config.yaml
arch: "quartznet"
gain_aug_db: 6
time_shift_ms: 50
win_length: 512
output_stride: 4
activation: "leaky_relu"
depths: [3, 3, 3]
kernel_size: 11
widths: [192, 240, 288]
init: "torch_default"
residual_init: "zero_last"
optimizer: "adamw"
lr: 0.0032
ema_decay: 0.999
batch_size: 64
Rows from block 6, named by matrix and row number. Each number is 500 + 25 x the weight over its row's rms, rounded and kept within 0 to 999. All counts start at 0. Numbers have three digits each. After the name is the row's rms in percent of the matrix's.
# short0: shortcut pointwise conv, stride 2 (model.blocks.6.short.0.weight, 288x240x1), inputs 120-239
short0.131 101:484494535473501484487507433503492455440498438472498491505525497505497490484518480513527498477489475497534492523509521513558527498507518517517472520516453559463505461504496474528502533509499499520506504514513522526483518461458491529525489440460512496474486511494506504502544523535496501551515539517477521502527459516490493492492478493464449479494491501477468490
short0.132 105:510457523432492535491496462500455547474491484455482523512506499451508526479473514496460487490488478508514537492487497484498526510541505490513538499512465473528498498496475529524494486481502489521495502510519502527441513512492513525512514480492546512489482507529462513526520501512488504542478485516512460497516434530518481477529510538526475487516531527512487472
short0.133 097:527539507516496490498509504516458516484553489515484541546530526515509510524518503512494507535502489506488561546504511538489504487553549527526507527453528508512513508481525484467492519492528502531482560510509520477445538520530481499541481475500493499465528491489427479464513506489487503500503482535487461511478510512514477530527482525536494498546477524503505488
short0.134 092:541494513535475495475538490553509497527536510493515443528514507563506507498528491515510522501485515475523512498501471547584494468527496489561516531522463527538504534499504521521512475543505493551494515519503555495501548513497515506531514514514497480506552500510489497528516531503505478479456528517466541517513488491528528499495490507502495501470494470525476505
short0.135 105:513495539457457528499500511528509518504479512483525490467493480516438511475510490479517501421507485473498483455501473441526522501525494459485485502519520532561482500478491500493514461523514511504506461485524483482514488501494489500501506476498505500515518531510536476504527551507505510509506515527488550496489472518493508493529506484432528508484466484489511506
short0.136 105:485475507520434517487511532480498512525444467491513495521483515476481506484493507466559523473527517529515478488482483483490477458475506482495514482490528499497539509506436479503477483468495539527507540507468513525500514524508504519510458530497463508490473524473487503444523500512514523487509560506542482489503501520505518515503483512551510492521500489520472486
short0.137 101:504479523468510517505469459477510483481486508462486468498514494499439502481451480470498507447512471470533498514475456462522521544482508471516474493537487520527515458510436532518510458481514528459496470509528448492465482497470473492491458497533501513479501479553523501513497502503506524466527476539511504495491510535536453507501512497467500494478480524523485493
short0.138 083:493500500464531510477492531537478514479536496505480499493478525537517493520480514483525530522524517550546462494506452528486514521488507487522480516499464496503533461512505512525494503523523498489527521429513521547476498510478476500561531517535495502518546530524499537495507489528421499483508529469541508513505474538507499541498519514500474489501475518512497503
short0.139 102:530520487519510512503500531494516480514509487504490490479473492527504488445503509509465534509479521519537493465499526496481498484478482486493483502534465469469548500510537509511487504499502515475514482473497471524488502495524508506524547496510561519493529519548510516533461486459495511493489485451490497506457518533507517471495476454538498528487519529525530510
short0.140 100:547504515479511497456539453500461533506535490519489504516519526474484523446495507520507509500475470519529499513486499496494554522524533459519534523516489484540544534523500474457499472511518509485492489522535524539472488526473524468504484523542527468517516499493456526551474493525494494468471483520516504527527480513499487474506521488480472469463510492517560510
short0.141 101:476486557475520528532457463486476462472486499475502501506498481494528496521470493531486515508513470430507494512494471453515484497518513487513531483518516441523535495532498501512497507525522506499537511477491480465457492507503463521491464448522503539460466492533528461487473459527510518476545489516520527482490524526484459531521478524482531521485489524487483482
short0.142 104:535464510457499466534511486499438530525495546510438515523455533524490501505538496455475508496524505491513504499541545544476547500517480534471471521467491484509483482478512496475442484484498533480535532466463511520449487488454485507508500507499483483453499527520480532488507490513457519493485500499488475514500472531508527491528526522518509476557510523487528481
short0.143 102:487485499513461502512523541495509509480443550500526555547479485539503516546540466492485488496481491466460454495476514517480480468525515521487487489489522516521509488510525479480519522503491520522523529490473511449510509500515504528527492521491486490486476479466496472482493526524518524516487515494503486499488540530473520501528509495510515501543489479461457478
short0.144 105:507518479454475525474501549524478511514520485517537492526535487474495521515528488508502468503437491468422509495497528509507467495564510510537475533484516480516501476504478505486524511518461518539499502547521513452535490530489491529523484492476518500514496512453505439489505538541503528528498516521516535497515478526525461463539473474483526470453509496487526478
short0.145 097:501484505520497481536478490468551535460503465488508521515529494530510523444493446516519462500459523519532526507506478511562505450497479536464494469507511527469495497494473513536513500494432492481479495546505474514537520547460503529489486470454487483517504478471512472500537514509502502525521506522485490471565532469500531511487495509477473506485503418509460497
short0.146 107:509473448538526515510517505502497523483519490535493484540517462500474518523517478559533484491468491464489501521516520513514513504489438484505477495533524505501522494525545487501526480520529512537510509512517484432547503472484501476528501552518481490481535489492510491537498489492528489530465510483454484493479539513517495498444527472477525463497500466466513497
short0.147 098:495498485514534505522484516486551495537504563488451497533498528514516505509480507477495501532517540493516497517512508497489536527473496477499518515499458514486514449496479542539515560541491511501489476468484502535506491473523468507484545544470518455493508494532469511522453515490482486470508446478512500540445538519512480469520535504519464506508525517525497488
short0.148 100:490502494510499465475488470474461484502519487495502470506525520510478545488515513501512525485493487507501516537498473474507528473514532461480503509515502529510485504516455495497497487494477525500473444548480517531462501481523513497497480545477494471491525495507456487496478496487493510505466486476494480511501509522508478480512492518529465474512511520485491495
short0.149 102:499499468562496535458504438489461513492498472501472502524524498472519507494486519481435485493493454554502488492489515511477479448525483499511497503494529516483507512500494531487509533493518508507522497494512575517506508513522488559495502492489527469483470510493494528522462495514533508546488528494517502558504482513500484501513535485495444488504508476514505464
short0.150 096:463494461572501496502490486543486510471504485473507481518523510510525516539471538506478500527524479481470492557500512498506469463513492488496473495452489500529516529505500504512527515518489541512482481496495521439487517490537487495516502475496461493492481479458501474443491468495511494494502484504510490511474496520518500554516485523468510492499500497454425454
short0.151 103:469499478515501508527480490518546501483485476425524486523533473545502499519486462535507451530505521499501478529442472509522491516495482537502477507500520515494513487463480481503514499476508509464507507491516497442483470497482496489504487499521431533474519479461511483436502520489528514436544480557517468521510562524477480503490488551494515514530458484482460508
short0.152 095:508432496544511469491499515486487518528470473486477446535535454525487556513522534494519522477506514504480497485498469464537494459529443465501526478511504532523505498515536533501494507499515538527555512468482520478499518500476521489491511535487493537454508551495513500472472469484453501501569513535487498525509512519512525527447508490489491506496451515459514502
short0.153 107:499525512447483523457512482543454524484507504507497486480473497480489522488517536478457501470466472511494498501516512495470509483498509501512483502488491461533531493502520537493522532507519508503477503490518503500489485497472499513527497504472538478520475517505493499509456493522517519517475549440513508501462426525516513465489535524489493447499508501530527496
short0.154 101:500479495504512508491461514521522500493453491457505517495500502517434486503462465481506464460563499513511458461544516467521502513491482519513486450512466484511510443457535503506525473492521521509462493462540493503514504497463463517523506501451511503531498530474512522419530492536499504496504535533479541470513487517481525532499518539453500497489471476500491509
short0.155 099:509453503520505482506511479504490490483491510510523478529528488559526517519479531503478504544533528475500517500407512487497528516522502508521481557475502512516529527526516490499503510528547487548501479493488545466498482462520468488498487528521475528464498508474506539517481522519480510478536524524489463529478510519502471528524517528514522527515490470512465557
short0.156 098:504526493510512523517510524520510510499475501508454550470483500488431531491458492492490515495484504429492518498518453463496475468525480467439516484494491518524553495502538494511514474498500505462537517502488499502474506469478490505536494475504500495501502444491508477481509456490491529454532512491451503437476487521506470527483471463470506539518462537493507527
short0.157 099:484452467498486527480512520497518502474485497427531487497520469523509532527454513536510486521523515494510449487409473528501504493496438485514536466482506523498518507498502480497485509494534527487479510481463503445510495477511462526523479502523481529448506500476483522476496503454527522487535535541507479504506530522470471546496504498523487522506477489509471519
short0.158 094:540495499483484513464524488525483481484497570483535502492499480571458504517505522479495478498478492445513549497488471515524492493522461483546492523514432543509529454479506489489493469490447500515494488498512510512526510519491473491510518503500514479558538469530512490527512520501491496476484528502479500462480519505494499514480521507435522514499444491550469488
short0.159 102:522496531476440538466494494543499533511512529525508492469510484491472507453499513513457498481517513535519483481516484500452503502467478509508497491471521467505510538505527504479463468485529522466498472487476532540446496507491536528512509486522496519504493507496438508541469489493507517493448548503503510525486498539484523495496501430512431515423520515528548521
short0.160 094:479483460520511491511489521489576488540467467513486490505498523532484514477505472487530508513524525505500434496535511520507482491499459529528500493512464520518519435472521454487505524508471529532507506489465496555543543480486484514542524527441488503526528534522538490478506511494478529511502510479516549484539554523499541495498489502496472514505492472495490493
short0.161 102:517486532480472515458492505506497508514519457489509457532541494485453515463535490550531506503469481524495536490482498507491521498510466493500449487502518473504487534501491481471512472480509516518507515485479503510504489530475526500505535461530509515513538532486448452478548494503513515517468529492552518502503466524480547499504424435521498478483489505491510497
short0.162 107:476469494474517529506471470508526541516439529497525529466533478504519492479488525484538526497522492530521479520516500489525470471508467495495495492545490512497526440488450480530499513513534501504495476490536453447536488523509472519498493492482550522483496512520552526457512521502506497520502515518519516481495512503463485500498512522523524485501498491521469506
short0.163 106:500520436543513546461480471500502527506508518477538488531512479506500521498461536520469494500401503509516464510512513489515454492513495505517485507510519431497523495466523520481509492504528514491479530488535519477501465534495476506516492512474489471465496474509497527505488488512511487497500459535499487530504532521509469499501495438476471481445507454516491484
short0.164 099:497511515504452466496534497510491460486518485489538474548489496486530493513516481467492505513460470539500515496527508552490492513515494485543507520539486533505524514461549494479480497480467510538508518481512555505510530515494460521548525511488504479480511486499523512536456494495455506479485487471504507524501497510545513457511448470475509480500470444467500455
short0.165 108:499504495518481517495477445488473511495485497473539492492561540468525510479507493500504487503509489507533471474508514482505517510484509491506512514496547509524496524536459536483528478509500504515494504561484514463488434521518494533497445503518505526483464453476491536548497524522497507497496530503510500543528496515495453512543504509514477495498558493504479465
short0.166 100:531516527483513508517490447487518511464509466488493493478534530478485510476501518545501503480538463484488493537521508492508485487528483514485462517504522495518540540520527430452494472492547502459523484514496501492476462494524524475488467455512512547517520492460506514470500472511498507517521503503467514508502519521462479533506470496511500532477488526489498538
short0.167 101:500462421526554524467510475492520513480517470484496519534491494472509531503485510568512480513451502452523485483484521511529488514526466481516532493532542489495537508507523510480507503522492511503464507537495491438545507496519477504509508508496508492480508483480507513538496496494518507543466487544471514531503513518514475504505472491444488480428527433502511506
short0.168 106:499525481491504545508491509507538516536542519472531520469515503527481522438499500508505465506486495503511491466495498491505481505462492499508505488472490495516514545458518503488504502476474515489464459523493449518485475507466494512505536497441473498551511481494461506503499507476506502491483499517465518506487521506493526529511506513436483499479537436524518489
short0.169 101:465463475487543545520491528470495539480472496479487519506526470483524566498491491521498507463508447488488486525504514507495480463530527468458516490476476476553570485473533501469523494499505511508488502491512467513515541476494505517485520503478524441517430519458479507500505498510532574533491476519506462516520474526479487532535509499503532468488487466527484508
short0.170 099:534508513521500469497487488513507498482482515509489506479502539505507546471489495482503509472521472502521517498487503545488463473516499467443481506538495490512510536501484488495496456447507530489505544523427508471507522504502478514481451486486502538545507492502517533493523469501486505522504522507457498500489485547494493539522527506551539491546515522531473458
short0.171 094:499476480504519509461500495505505534453476429462487505479520512546566539476478495503488534532475499510496488505432489478516537505483520535499529561431552506487481528540481476533485530535507498465469522498483511488475509477519520554536494505519486526479507494421502504489493495483465509461522516529514479487546540519492531526483486550513454535480499508490510522
short0.172 100:495494509525494518482516507500470518457456515468504489500507519517509519509519529434506515480550459531504472488499511496471498432511499506507439477487458540524515505503532486515524482496521538510509507440490511498497501464488475463474516493486497463464481535502502524480524468489521543509494545478530540494474470528497488508490522495505490493496478518487475503
short0.173 104:504488490442535529500487514550455504520519459529469441532526501499509512537510495507525471528488447469494506504473495520527530529527507515493464505528490509520511496480496507513483530525509513491507505509502503493481517488462468515488493462493470495444499497488506499489504512525524516512501501528480494532505469527508425485479503533523523455505510496482502453
short0.174 095:538511514524510490485515458528478466510511503495490494499527501521485464452473504509473516530520519494531548497509534485469489511481488517579502593502462501466508513520506490519520513493517504474486441537475508480533497511532482494500480484471525531488548487511501531520495509533523455464482488496468500518486517535503492474509497495501468526484509497512509511
short0.175 105:523505529530465496448522483520474543513538545469563515526478547553511513470503510534535525526501514475486543505459510528525503492513524491515529517503478470535526578500497458437470472505499482510479518525479531469501483538506508453508483541493489515541524497488426481533506499504509505496485516541483512482482518522485493482522480542442553509526485478498523518
short0.176 104:492525497445508543462506484529484536464497524532482507495491523499542507535520529436469516522490481507492479495468521524483507486502527538505522514495502500508490517495515461520433500540501507487487504464479509569475481441512520516512493500486471478472499491490470513526448483482505519523497534459503528465514517498493492469456522506519457499504513529496518494
short0.177 090:502503514505492479447507478512477472506492507484510475507473477561474535539505511448486526471496458500489493504508486528498495494531513514528485515528486532489507479498514520503515515487488521476526481505483478479492520501488443511553503504462510480486524519518518490481448488508449547489489489481462528509495494518495512467487527555406509517518477500502511483
short0.178 105:502458487463515499515476490502471509516520462508482447513557457477515489516484501517480501499472457474517516478486485449531498534510493488524467512552446462524521469482467548523525473526515509512506504530510504450477494532510499501513479480498529523506492500544514484522508517535499487476511448516512498516480479538546459505511532484495529462483521497503519470
short0.179 103:492535522471450518500519471505496529495452488490494490499533529493486500469503442430478458464485498524474475502531469527507493498496502523531506543480495567507487463497503523520500504466459535487480483516522478544486527502467489553518494432484499483448468460515521487493491521530499506515540508509459519522526452545506458498524500504517478496505516491490507461
short0.180 101:486482458496550546479509491528444512511485510518443497543498500487491503511472500458419506520559437459496464505473512517525498484510487478500523496506511525522494490490503499521504495522508498537484530502517482471487489435545458510495496470519502502420508490525520509535490508507524499537503503566503507530491490518465462511519534507497479481499523488479534487
short0.181 117:471535480496500485520497503483532611478490504470539539498528536496526528467516505505509487476522509490489490525536506529536525461515486483436542441494498506543479512506518508510510493514523513520496500520492519525550508515508549503490522534466498494518483522504511495495528493473481518557523497512510517494545508516520495497511511511542493510523492510473509523
short0.182 100:489473512445477519504530470523483508512478517508500457529521472459491493529508498485525524476519487446535495505492504460550543522464506461501468489559467515515515443503469535557489517506534536527483506509510450513505502478474522515497505493493524531491501478545522510481522504473503498484461484509489501492521456531515498519521503496550494477480513499524524497
short0.183 102:495490428529541531494491522506538500497502469468477504483478534489547531476477488522496481531478510538484507524490524501464473484512462533521518489468482495492527536498503489499503536510453513446478519481509493514484455544535490517511491554487530496508482492513519510469496461498510498509536508499528495513519535508492507521451552521503485475509517471512505412
short0.184 099:511493482477481512478467502511474516494508522481478500510467530492518499504500516480466513492485475512540509465467499484471508496498517538525510504488474487479492493484473516533507515532506513488504512414526527516458443552474502545506491516507507486492470490542478509492491493502499511522500495452507486486485469522517490498469522478499504487504494528533466483
short0.185 103:493495529480492519454514529517523479524491543491519496464479537522489510503490517465529529474558521467469482509447513448495528497445555511492523485477489500499514498502477485526499511553534513496477484485459496507526508448517498522492479509509502520504473501508483485507509506475527526488458570497498524475469520518478508497515524535545499544483515527560542530
short0.186 097:557497526484519499459480481512505547451504486477502532508504526505549513487517514496486487559487546523503533519498502513479538504508514478502526537471494485496513500491514520506482537500503474488489539437510515505470516511484476494499506467489527465491487471497453520499520493498438499499529512513523508490487483528514526515493458512548485497546473512482435510
short0.187 096:516445485481520517481489481495459485517514512473506465522549466474489568473470479558513491520472473432498507519489481507505511495506454423525503495513511505523512526510494507475498498514507522536500506544461489448495497518508492519518517497508481470478528503487472478509507514498511533547481504479508461529472484528514472486513493498502481454477510511496500489
short0.188 105:540542568436455520475500536526466489479496507544515524526516498466481521511486507472483501508494515500486534489511493486470474481511523484502520503487534487477504480509508509509501508480527505486544503511501508522434523496443511531536492454511498514488528495512456469530505468521509513435530533496527542464504488523508456479531483465567467515497494542506520509
short0.189 099:465494489488517510493474499511526541528462495484498495524513472509514509534458517463485483510525481467471453508504532524542470482492493513498502513503508502516512469443498476506474507515530530502511508477521488529505505456469455512537475507481457503443503519501528489486476496506483544532533489528489507534523508543441408492515498482518511523489482539437539501
short0.190 100:464494542503509487465469479476495511468538486512466487495471560470509536507534521491530525459488532534506542526547474514460493464505501448453506460504476492486542494489443476501509481474435507451507517495495513510479536510514508505477484505493545466511456489493506467530470461514505538503490518495525515465512531527497537488508479471500490501488509494509495497
short0.191 105:482534483541516500481502488528508524480501480509518497539508522499470519511492525513518490487460496516472518574509472495470505489516545508509490535422549496505528529568492478457529494496512530517521494542488470463473516507512502503521452538521505507512507484436461502486468501503501495465502515505494493488556545519538471502507496510509504520512476512490493524
short0.192 104:495457503524470482530492490482530514481512500490520455472537532504520491478505490520467485488451503499510523501471496427520511484512483498527504525514463503489484488536430545535579525508448511490539478537471500493461491499461533494530487504482539534540499490509497494526507513503497486505523509514507509481482501509568547497494544515515489508510530476516510487
short0.193 100:445505530438474501487469524507521501502507514494488523503461514488454535465538447492498506472475537504455479509530435523498519487481510486444492496497539508510537465489451486509477538487456500457511498497496455463494501501512490524497484540483519513514502503512524445522454511510489546473510542503505525474477532515482504481514507530505494540505483505528500530
short0.194 096:485472485454512508477524519515497518537495531524481470512483544495509507489505504447531524515546514519505469520519533523478504479466505465468444506536447488470524437481472529515467510532505528507436495478447488528513534494506490510507521492488541464520479489566515525503490497491471518500458505481514488522506509528494505456513543525542482465529557527519538485
short0.195 093:530519527496512457479520515484454518502515478495459455520505526498539551517524505539524558534513524522508515507486512537531531504541522488475495533516462503501451529508494479535490503546512487516492536497498530530496552491531516484488499458516507479481506562508511478513532515504441502499486488546543535505493508513511506462501495532537481493477514491458502498
short0.196 098:518496510489490528464533496510486537498507487513509440455502498519495516474516513485496483458510496469506501502451495467491495518462481508510499508492503523514531522515511512511497517515507534468461474538440506498465516485471500493501497472504497511533505492494496534519483506503503514488454519518389460501522486525518543508469531495464470521497521477538520513
short0.197 105:533494479524527553475532550511511513515505485532457486496499537498510523496504506510519521514449516491490504500458524496536517498478491512513531499518482527486545515498481502527515515539476509493492507472509504527484503514514514512508469492485530503502502479520473493498534481483501488478493472496493494523447512528494508514409505510506526513493496537501538506
short0.198 099:564499465479525474524499457510431517505492500559469509460488496516504495459509479495479542471514477493565550468484515490485507518505455500512486531534472506520488517517504491512476453506506502484474474527480472532486479484493519478495472482489542507523525464534473539560517522493503465483434512467467507507500475514517515480535516485525492435481546524535525497
short0.199 100:491487471519489507518519518527487483518510550447515443545542460536482488521507499513487481521469482456500472531498473469559514543504516476541493485502459543523551487496466565527573544535495518548488483502511497465509499499492495504493535506492501483510495513504510477506527501525512476503518498521465495531493499510523493519461544515463516453529492449504490495
short0.200 104:500499512500528539503498511486509502509483464509504504498478526460507526496475440501485460533472549496488479495474497479528482499515488521487525498534544482501521516516454501553523562491473519504503499551469469465506500488539520535538471504501537542476513451485513472530462526519519530514495507474448508544484519522500427476522502527556483527500568499487514489
short0.201 094:493500508496510524472507466524486520501439503476480458505502510487513511494508505489463482530547504484493461481490531507499511473484498515498520524524525535492490482491549497531491494524539524495475523506493467473541478443497478510520505466487501542413516498515542520520465503492498522516521480517461526533508514528452449485520535488529459511509538492485527506
short0.202 098:527450482540494476505514506507472509502478547479526490498526476539510500525515483503554508490481495470534516474509498533530534521512473496499476469527453542523521519478509501498498509511505519520502526476497508431526464517468485497527529511515500486478539504517508535512533499480499508476476499527464456509459478510509496507469522507496533449507489474508502496
short0.203 104:506482422513552499517437451502511533521514497493485503469487526530546512474496492546504509548493508504522522534484503502462507502507454502509472489487497494495515520497435486503517523508460490492458445485507493508499471504556504531492487523485526504536498468498526507470508489490509465527478475479531478503482526519504498499499485522516507448485543480544444446
short0.204 101:469501521483467504453513500520451495532506494498514467548543502455513494505497507478462506506480484471471487480497501508502512494471508520513481501495508502492481467493484554541503519523566523509514510499508502503434501512498489543521507480491505500420471482539493487481500498477502496493494476523488477524482471530520472482492489444510473507450523529504533494
short0.205 101:479518486507497483520469505501525514500504536508526558491508477446468483425470520526521508500518488497484518513493466462527491498505509508487504465517481457492512489490495456498512431508515492510498499543523471504513513506506522487495508525528476484519476472519498423484520472477506483471501496502519516429535508466510498481523495473478487494479492513526496516
short0.206 096:499469479511502497506536507490494502492438485476493519505494482540483531499472474469512533471515455510518498471533473527492521475498485499451529474498517530526527512517493511473505453504496520515500528493502468455514529511470488504524529523497496495511487559510520509462519446509463535513467509527506490468521512488495540523459473477475500495489472505488489483
short0.207 104:510502498533456506430532490506467516527554526512531479518475561510480514486539486509530520459510457536439485512507524535488529479470524482496467493500504493492501566521459478466506487518488484519469505516455540490536470524510536500534448534525505452527520490506478482525454522494498514519418511479498503504468506519499493439519524525467513488520516480542548489
short0.208 099:527491500537512532517477515500493516476515537478477463536493498532437519529507542503471487504514507525502528538503464459490499479503478449492484492468532503528493475513507500488533496495489528489510492499514518492454515520497534478504510506501522468511532469517449493530482509490493475441525504483509496515485518520542514498450523503484469477525478509529502510
short0.209 088:545477505480494505474570515500484498521472505480519552572510456498456548469492458511480494488484462476465517506507499520512526475540497494518504508455477496516509481539489509471523525466515521537489529517476485449507510546461462523517517500528490502502545531476466478492526485540463561515494522505504461503498468520508482479559465520546455433536501463513506488
short0.210 099:473476490542502523484545492483525495494471506441516501535505490498486520495471497506498517481526507521513478499528496525518521476511475483469534501495535539470530499485510505479501480454525493517522507492529492469537504520530455500511509536542492475473510536503529493505468472494483503481491495531505494504503537508421486497492514483424478514484473462483487496
short0.211 100:493469488511522490532486507487507515521503526518513504488498494532498499456491522520525483497507511515515526498476484491518511473500493492419528447523460486497510515513503495527505490492494505513460480526440501505466499480515523459466480510482501477483495478509504485541498463416496461510499474468493504494491531468535506487497497524513491497496522498502499533
short0.212 101:521493486488471500524484500526463515489507526504496479537506499501514503484472532478453471514443476498524516497478455494513502525540508478505532518521492418490502498493506522513513501487537511491526544504500505433469478560475483505519489456525517504495481464538513499527499481542492484484524463513471483483533519530528493511531515496540513517527487499517506473
short0.213 101:480507497467530526551514521517523462494524472446497473516519473482485519499470497519493490498499516407501461520446506399527495557462508508505477476508542502510541503512504490519545513517534548484479463531514475484470479442488504504521473493518443535506495514487486491491486517479534532488536489541465534538508501526504466513507463500479513509461510493503503548
short0.214 103:519493523443465495463513534524485491509536515504500463490511499546546514523521515529464502519496480462461491474462493451530504517468520491517472515512457491540507530488490498465513517549507509522477488494500552487511509507519520490490491457490483489479498568496469520527471532532502514493465467522487525542480485530491512458490491519485545542450497490481529482
short0.215 096:520504486521506463495521489531454487499523535527504466523518494514464477514490535533532525513497515492542538498517506518511486495505435485532486518525434516498547479492514443492494478493518497541489508466509535500538508540491449492523505497483466471507528520513485520520539515515505453472486524499500495474524521518486504478474488486466515478524464512505498496
short0.216 102:496461486513499533495434464517513532523481489513516466474529462491553506468503484511507507509536461495514491465525531472486482504461462489502462482526506464526488492475478520451490484535497523528464485516526499512528488506507516535503480479516499519547490510493555499464519481495525530517469489448547529523510506542504510516497485464507518446460543487517500447
short0.217 099:513534501487526535466456512488519526515511453504467472482499540484536533475491531535489532538482520549500496496443521499464489447463470497503481519481528465480499534498476454492456498491482521489479489456495511545479492498507512488503514526517506490521526522485414519491486505464500489489517499477534513499516517528492521516500498458542478500463532509507498456
short0.218 095:544485500514457491502565530506512495506447549468511502512515517546410509522526488448525523474537485487510453466511528515518524477531466498502504469522446564496528479533497517498494468472525523548498512476495477482528513529474464492516511504480501485468535540516525486493524481516496522480480506510481474505439499492503514506474506487460471488535456515510507518
short0.219 101:512489506479514551469498501509481521512534498490475503536519500480396527515486483498526503498476501408512499518492473517523543533528498473483518493490511497552514505504496495494473491527494502502501498520495483502442502484482512499517494519509482463497492479497426458534471486498507489491441503537432480480509552515481479501479512506445473481473474498494529521
short0.220 098:513473514510488506534490507502517498491523480495525493517541460517464517497508438540492477481516502477468481565492476450527526561487523508527460510481509502530517438521490490477565528486483535490501442539533484471506522500469476501525455508536472538526520531476492487460537533544496507509516498542482511495513515538524467527537476524476521485493482464498474503
short0.221 099:494543480526544519486494449491496458515477487494507454500506478471525515533475521481535500491517453520530455509480498533488489511501502492490496489522508507521512488490497528513470527477493520502493457525480436493499526466463452547524495439464483504522481482480530561511501491489509508525485532476477499534509507513508481523550490521517467506530530516495456468
short0.222 100:473489451525502550522473512497506512504487546468482495486467532527517548485509524483443522527502491523503467507503512512455496433467472492451490434506488497479543539504511507519490544494527550495515504443479508471513456482547490544459520514487516478494468481515494494530422425493526530491498524465505489515452550531513535488483539507492483545536520509535523486
short0.223 102:511526512551527514513516484506485500516474481518514477522462506506503497532481494493557516491535514518526492517511512519505471491471509468516478507479505501503539473490516476501475507494492521513462503500470520470514514473477468483511446489484478517490491464490526516450525494501520490492504524521485487510505498526506496539550478511523568472507468495511463471
short0.224 095:539486499512493505520502479495469486532519468515468501507481534519506510541519514464497481490514492492528479463504516560470465466516489518540506479523452484511521492485525504474444467467483480506509496470479540556486530478460478497535498500487470500506516489501493549548488504476504498516499486467470475519497468504482486506498496473504467518503495519546495487
short0.225 100:522489488531492526542476506508501505476483512483502505499494499533506520483491488499518475504491465539528523479513521529458456494529482548478500488491510494525501534468521476483505484483495516478523561472481499516482490554477502533515492489477499507520513481489508501450536486525509507515527507461527443464519502507488517568530466482519523488520458492518466435
short0.226 098:509520541475518488504457482490484508504469468506510497464467510514512520458497514478510528509503525519530477435520483482527500503492475535498501492555474492525489463477530484502484490515489508449518511464541496494506476526471472491491511476463513525518515543537537519473505512541490525474524514486498519487546479512454526503479494533485508530495486496516479504
short0.227 102:478504497494533576538431542506495540521495532441445533516492536494495526481495483482418490522491513497461480526505493500457478472523500488479456464462518495497512492479497493506520532523514519494506499469515488472487487486539470530466497489482506459502483498505509456464496486519513506499538480501525525528462530514492503509511526517526492504533516521517500445
short0.228 099:543500506458494527478536507470509474504524480535491524501499491479474523519511503495491519437510483493496498494516501516498426481553542444523537498509494490515538505544506466451501439496451501508504514528522479501493554514534498476544491509493500502555493535496487490486491492520477524503489483531523485459499471506496498470530454474496499497446509493542510482
short0.229 096:486486530489492529500535520519506482482506474509489510519518543504483513502550454479496498469518482513499476512520508551503531496546521489468460505493530533501472496502528492497491515508487535520499516491503481489492535466490511543504500454499536497469488504483492525496514517498505508506487521534459521531490484528486521506529473515543464502499494511505473524
short0.230 103:526566512481486534449478458484477529508538478531481494483490512475514527503518478492469489464481445529503475500515489517473460515553544494521515509496524505540516503491524516457519478509398531458450508500535523519510487516514499525508455459476540463514480497503504509502491524531516516517452490517499503498519497514504501492507484473436501481473505467527508422
short0.231 101:476498519449487551495532500547513531514507495516539488506529500514505511464504519494518478492468494463498465472458537485535529520463499538501493506489537477519524509493478481513484503520496520493477461537521458534526474475461519525510483539495454510530483515464493518514488543481510515528503524527471503501535547516478504531482510518433501544463522436526521551
short0.232 096:525529497483488486529500513512522501484480555514508507493493452523513513499517519478482534516519498468517500453499512502514485489505510558528505527520484528534464493490564490513498472535520519475488513514493475518520478478485469500558524480482487491526552523525532502498487510527437543482556497475488505469555517542517510513477520522488547520522472508472523502
short0.233 088:497541526511476513498511497535509489523504491502515480505523523488511508491493537489471497500492523501508464530510468522504487516460527516535470520476520515507539553523497525511548530478525591485487500506463554518486520477482526523532476497498453524516529502481481523529473528506495475499511525513486533521509489533541523503532491486505478554501516502487506527
short0.234 097:528502501543495521474518480496503494523513454476470492513519520466488547493510527467490494483501480519481486472523514502464486502545524526511511509498524501495535531525517509511528512525472540512480520510534549533474512523534504539516475478493539467519484533486494522505544498503489527499450467531478493529507489506479530508483503432472455527474508499510515512
short0.235 103:534493522515478513495507529524493531494524488514434510497467514510451520494513520502504510431499493501492568500530489491482499482499498494520499508494478496491515512496485493507512476486496488477505557444515541480460523540496526480517441492512514484490490489492491440481506478519519524467486475505529472447467517525507520469463500493499520474472431513474522504
short0.236 103:514455485498558522508469484507500518467456457519482460433495522501506517498494512483488526448523512529556516464473498493502510512518443512505488519569503493513510489490501482515505458497492508491505477483518475510461533456512518516498494470524526532530514478504541538488543498472524505516497496467475520480484489535511539521505501493522531532469500539523446497
short0.237 098:484531515548476502452503484486504467537483476497510486466516530540502514450506499461488506483497486524504496481495502521485463479518522529540466509480484520500484493498516498521548514513468522475456449506491513502544491486492481528508481435442527501511508490500526511505490550523503508504509521519451574509532484521493506505542506500457455506487522473502503489
short0.238 101:493445524508481524465452509472552485469481533494550524467486519550519517479493528483517499478558532538529517493489505493488540459487505509479460512490495518500494502467483472511502508502516498519524462477472546511535501491514481487489529505451490520510530522481516533512503510496486533502506557497514529477510521505483537509572465525512504507518490509500442512
short0.239 106:518479509482489511498505507503489523527503528482519514500482523531517506487491462491537491522472508488508505458480467537507524501529468498505513519524458470544505508467456476471444461530469488520514507488506520527514490564505515508510531509508521495510504482541461531529497541494492501518478504467510478495508503525462511482516505552535525509501487511522481443
short0.240 101:485493529527492520503469537521514507536502507499523521517504501494471498445487519508551497522487540481519525519520496496484496488502503493508525507506546495488531556501481514505483484453503496535497514476502481486511501541542512520497502538519512549487492461526491527497520523467542468478520561533497461519481512517472527515487497497525517528483475517532519531
short0.241 102:479536468479507506531478483519520528466493484493481509504522478496532521497506552492445518561486485526521481479504496455478470487469470538532485494503509500502540506515505499489495501501486522456527506463528492537479454500512532500515532489488499532506518525510509528492477482486513515501551486478525499491510522523515530538422488448516469520497495531491485475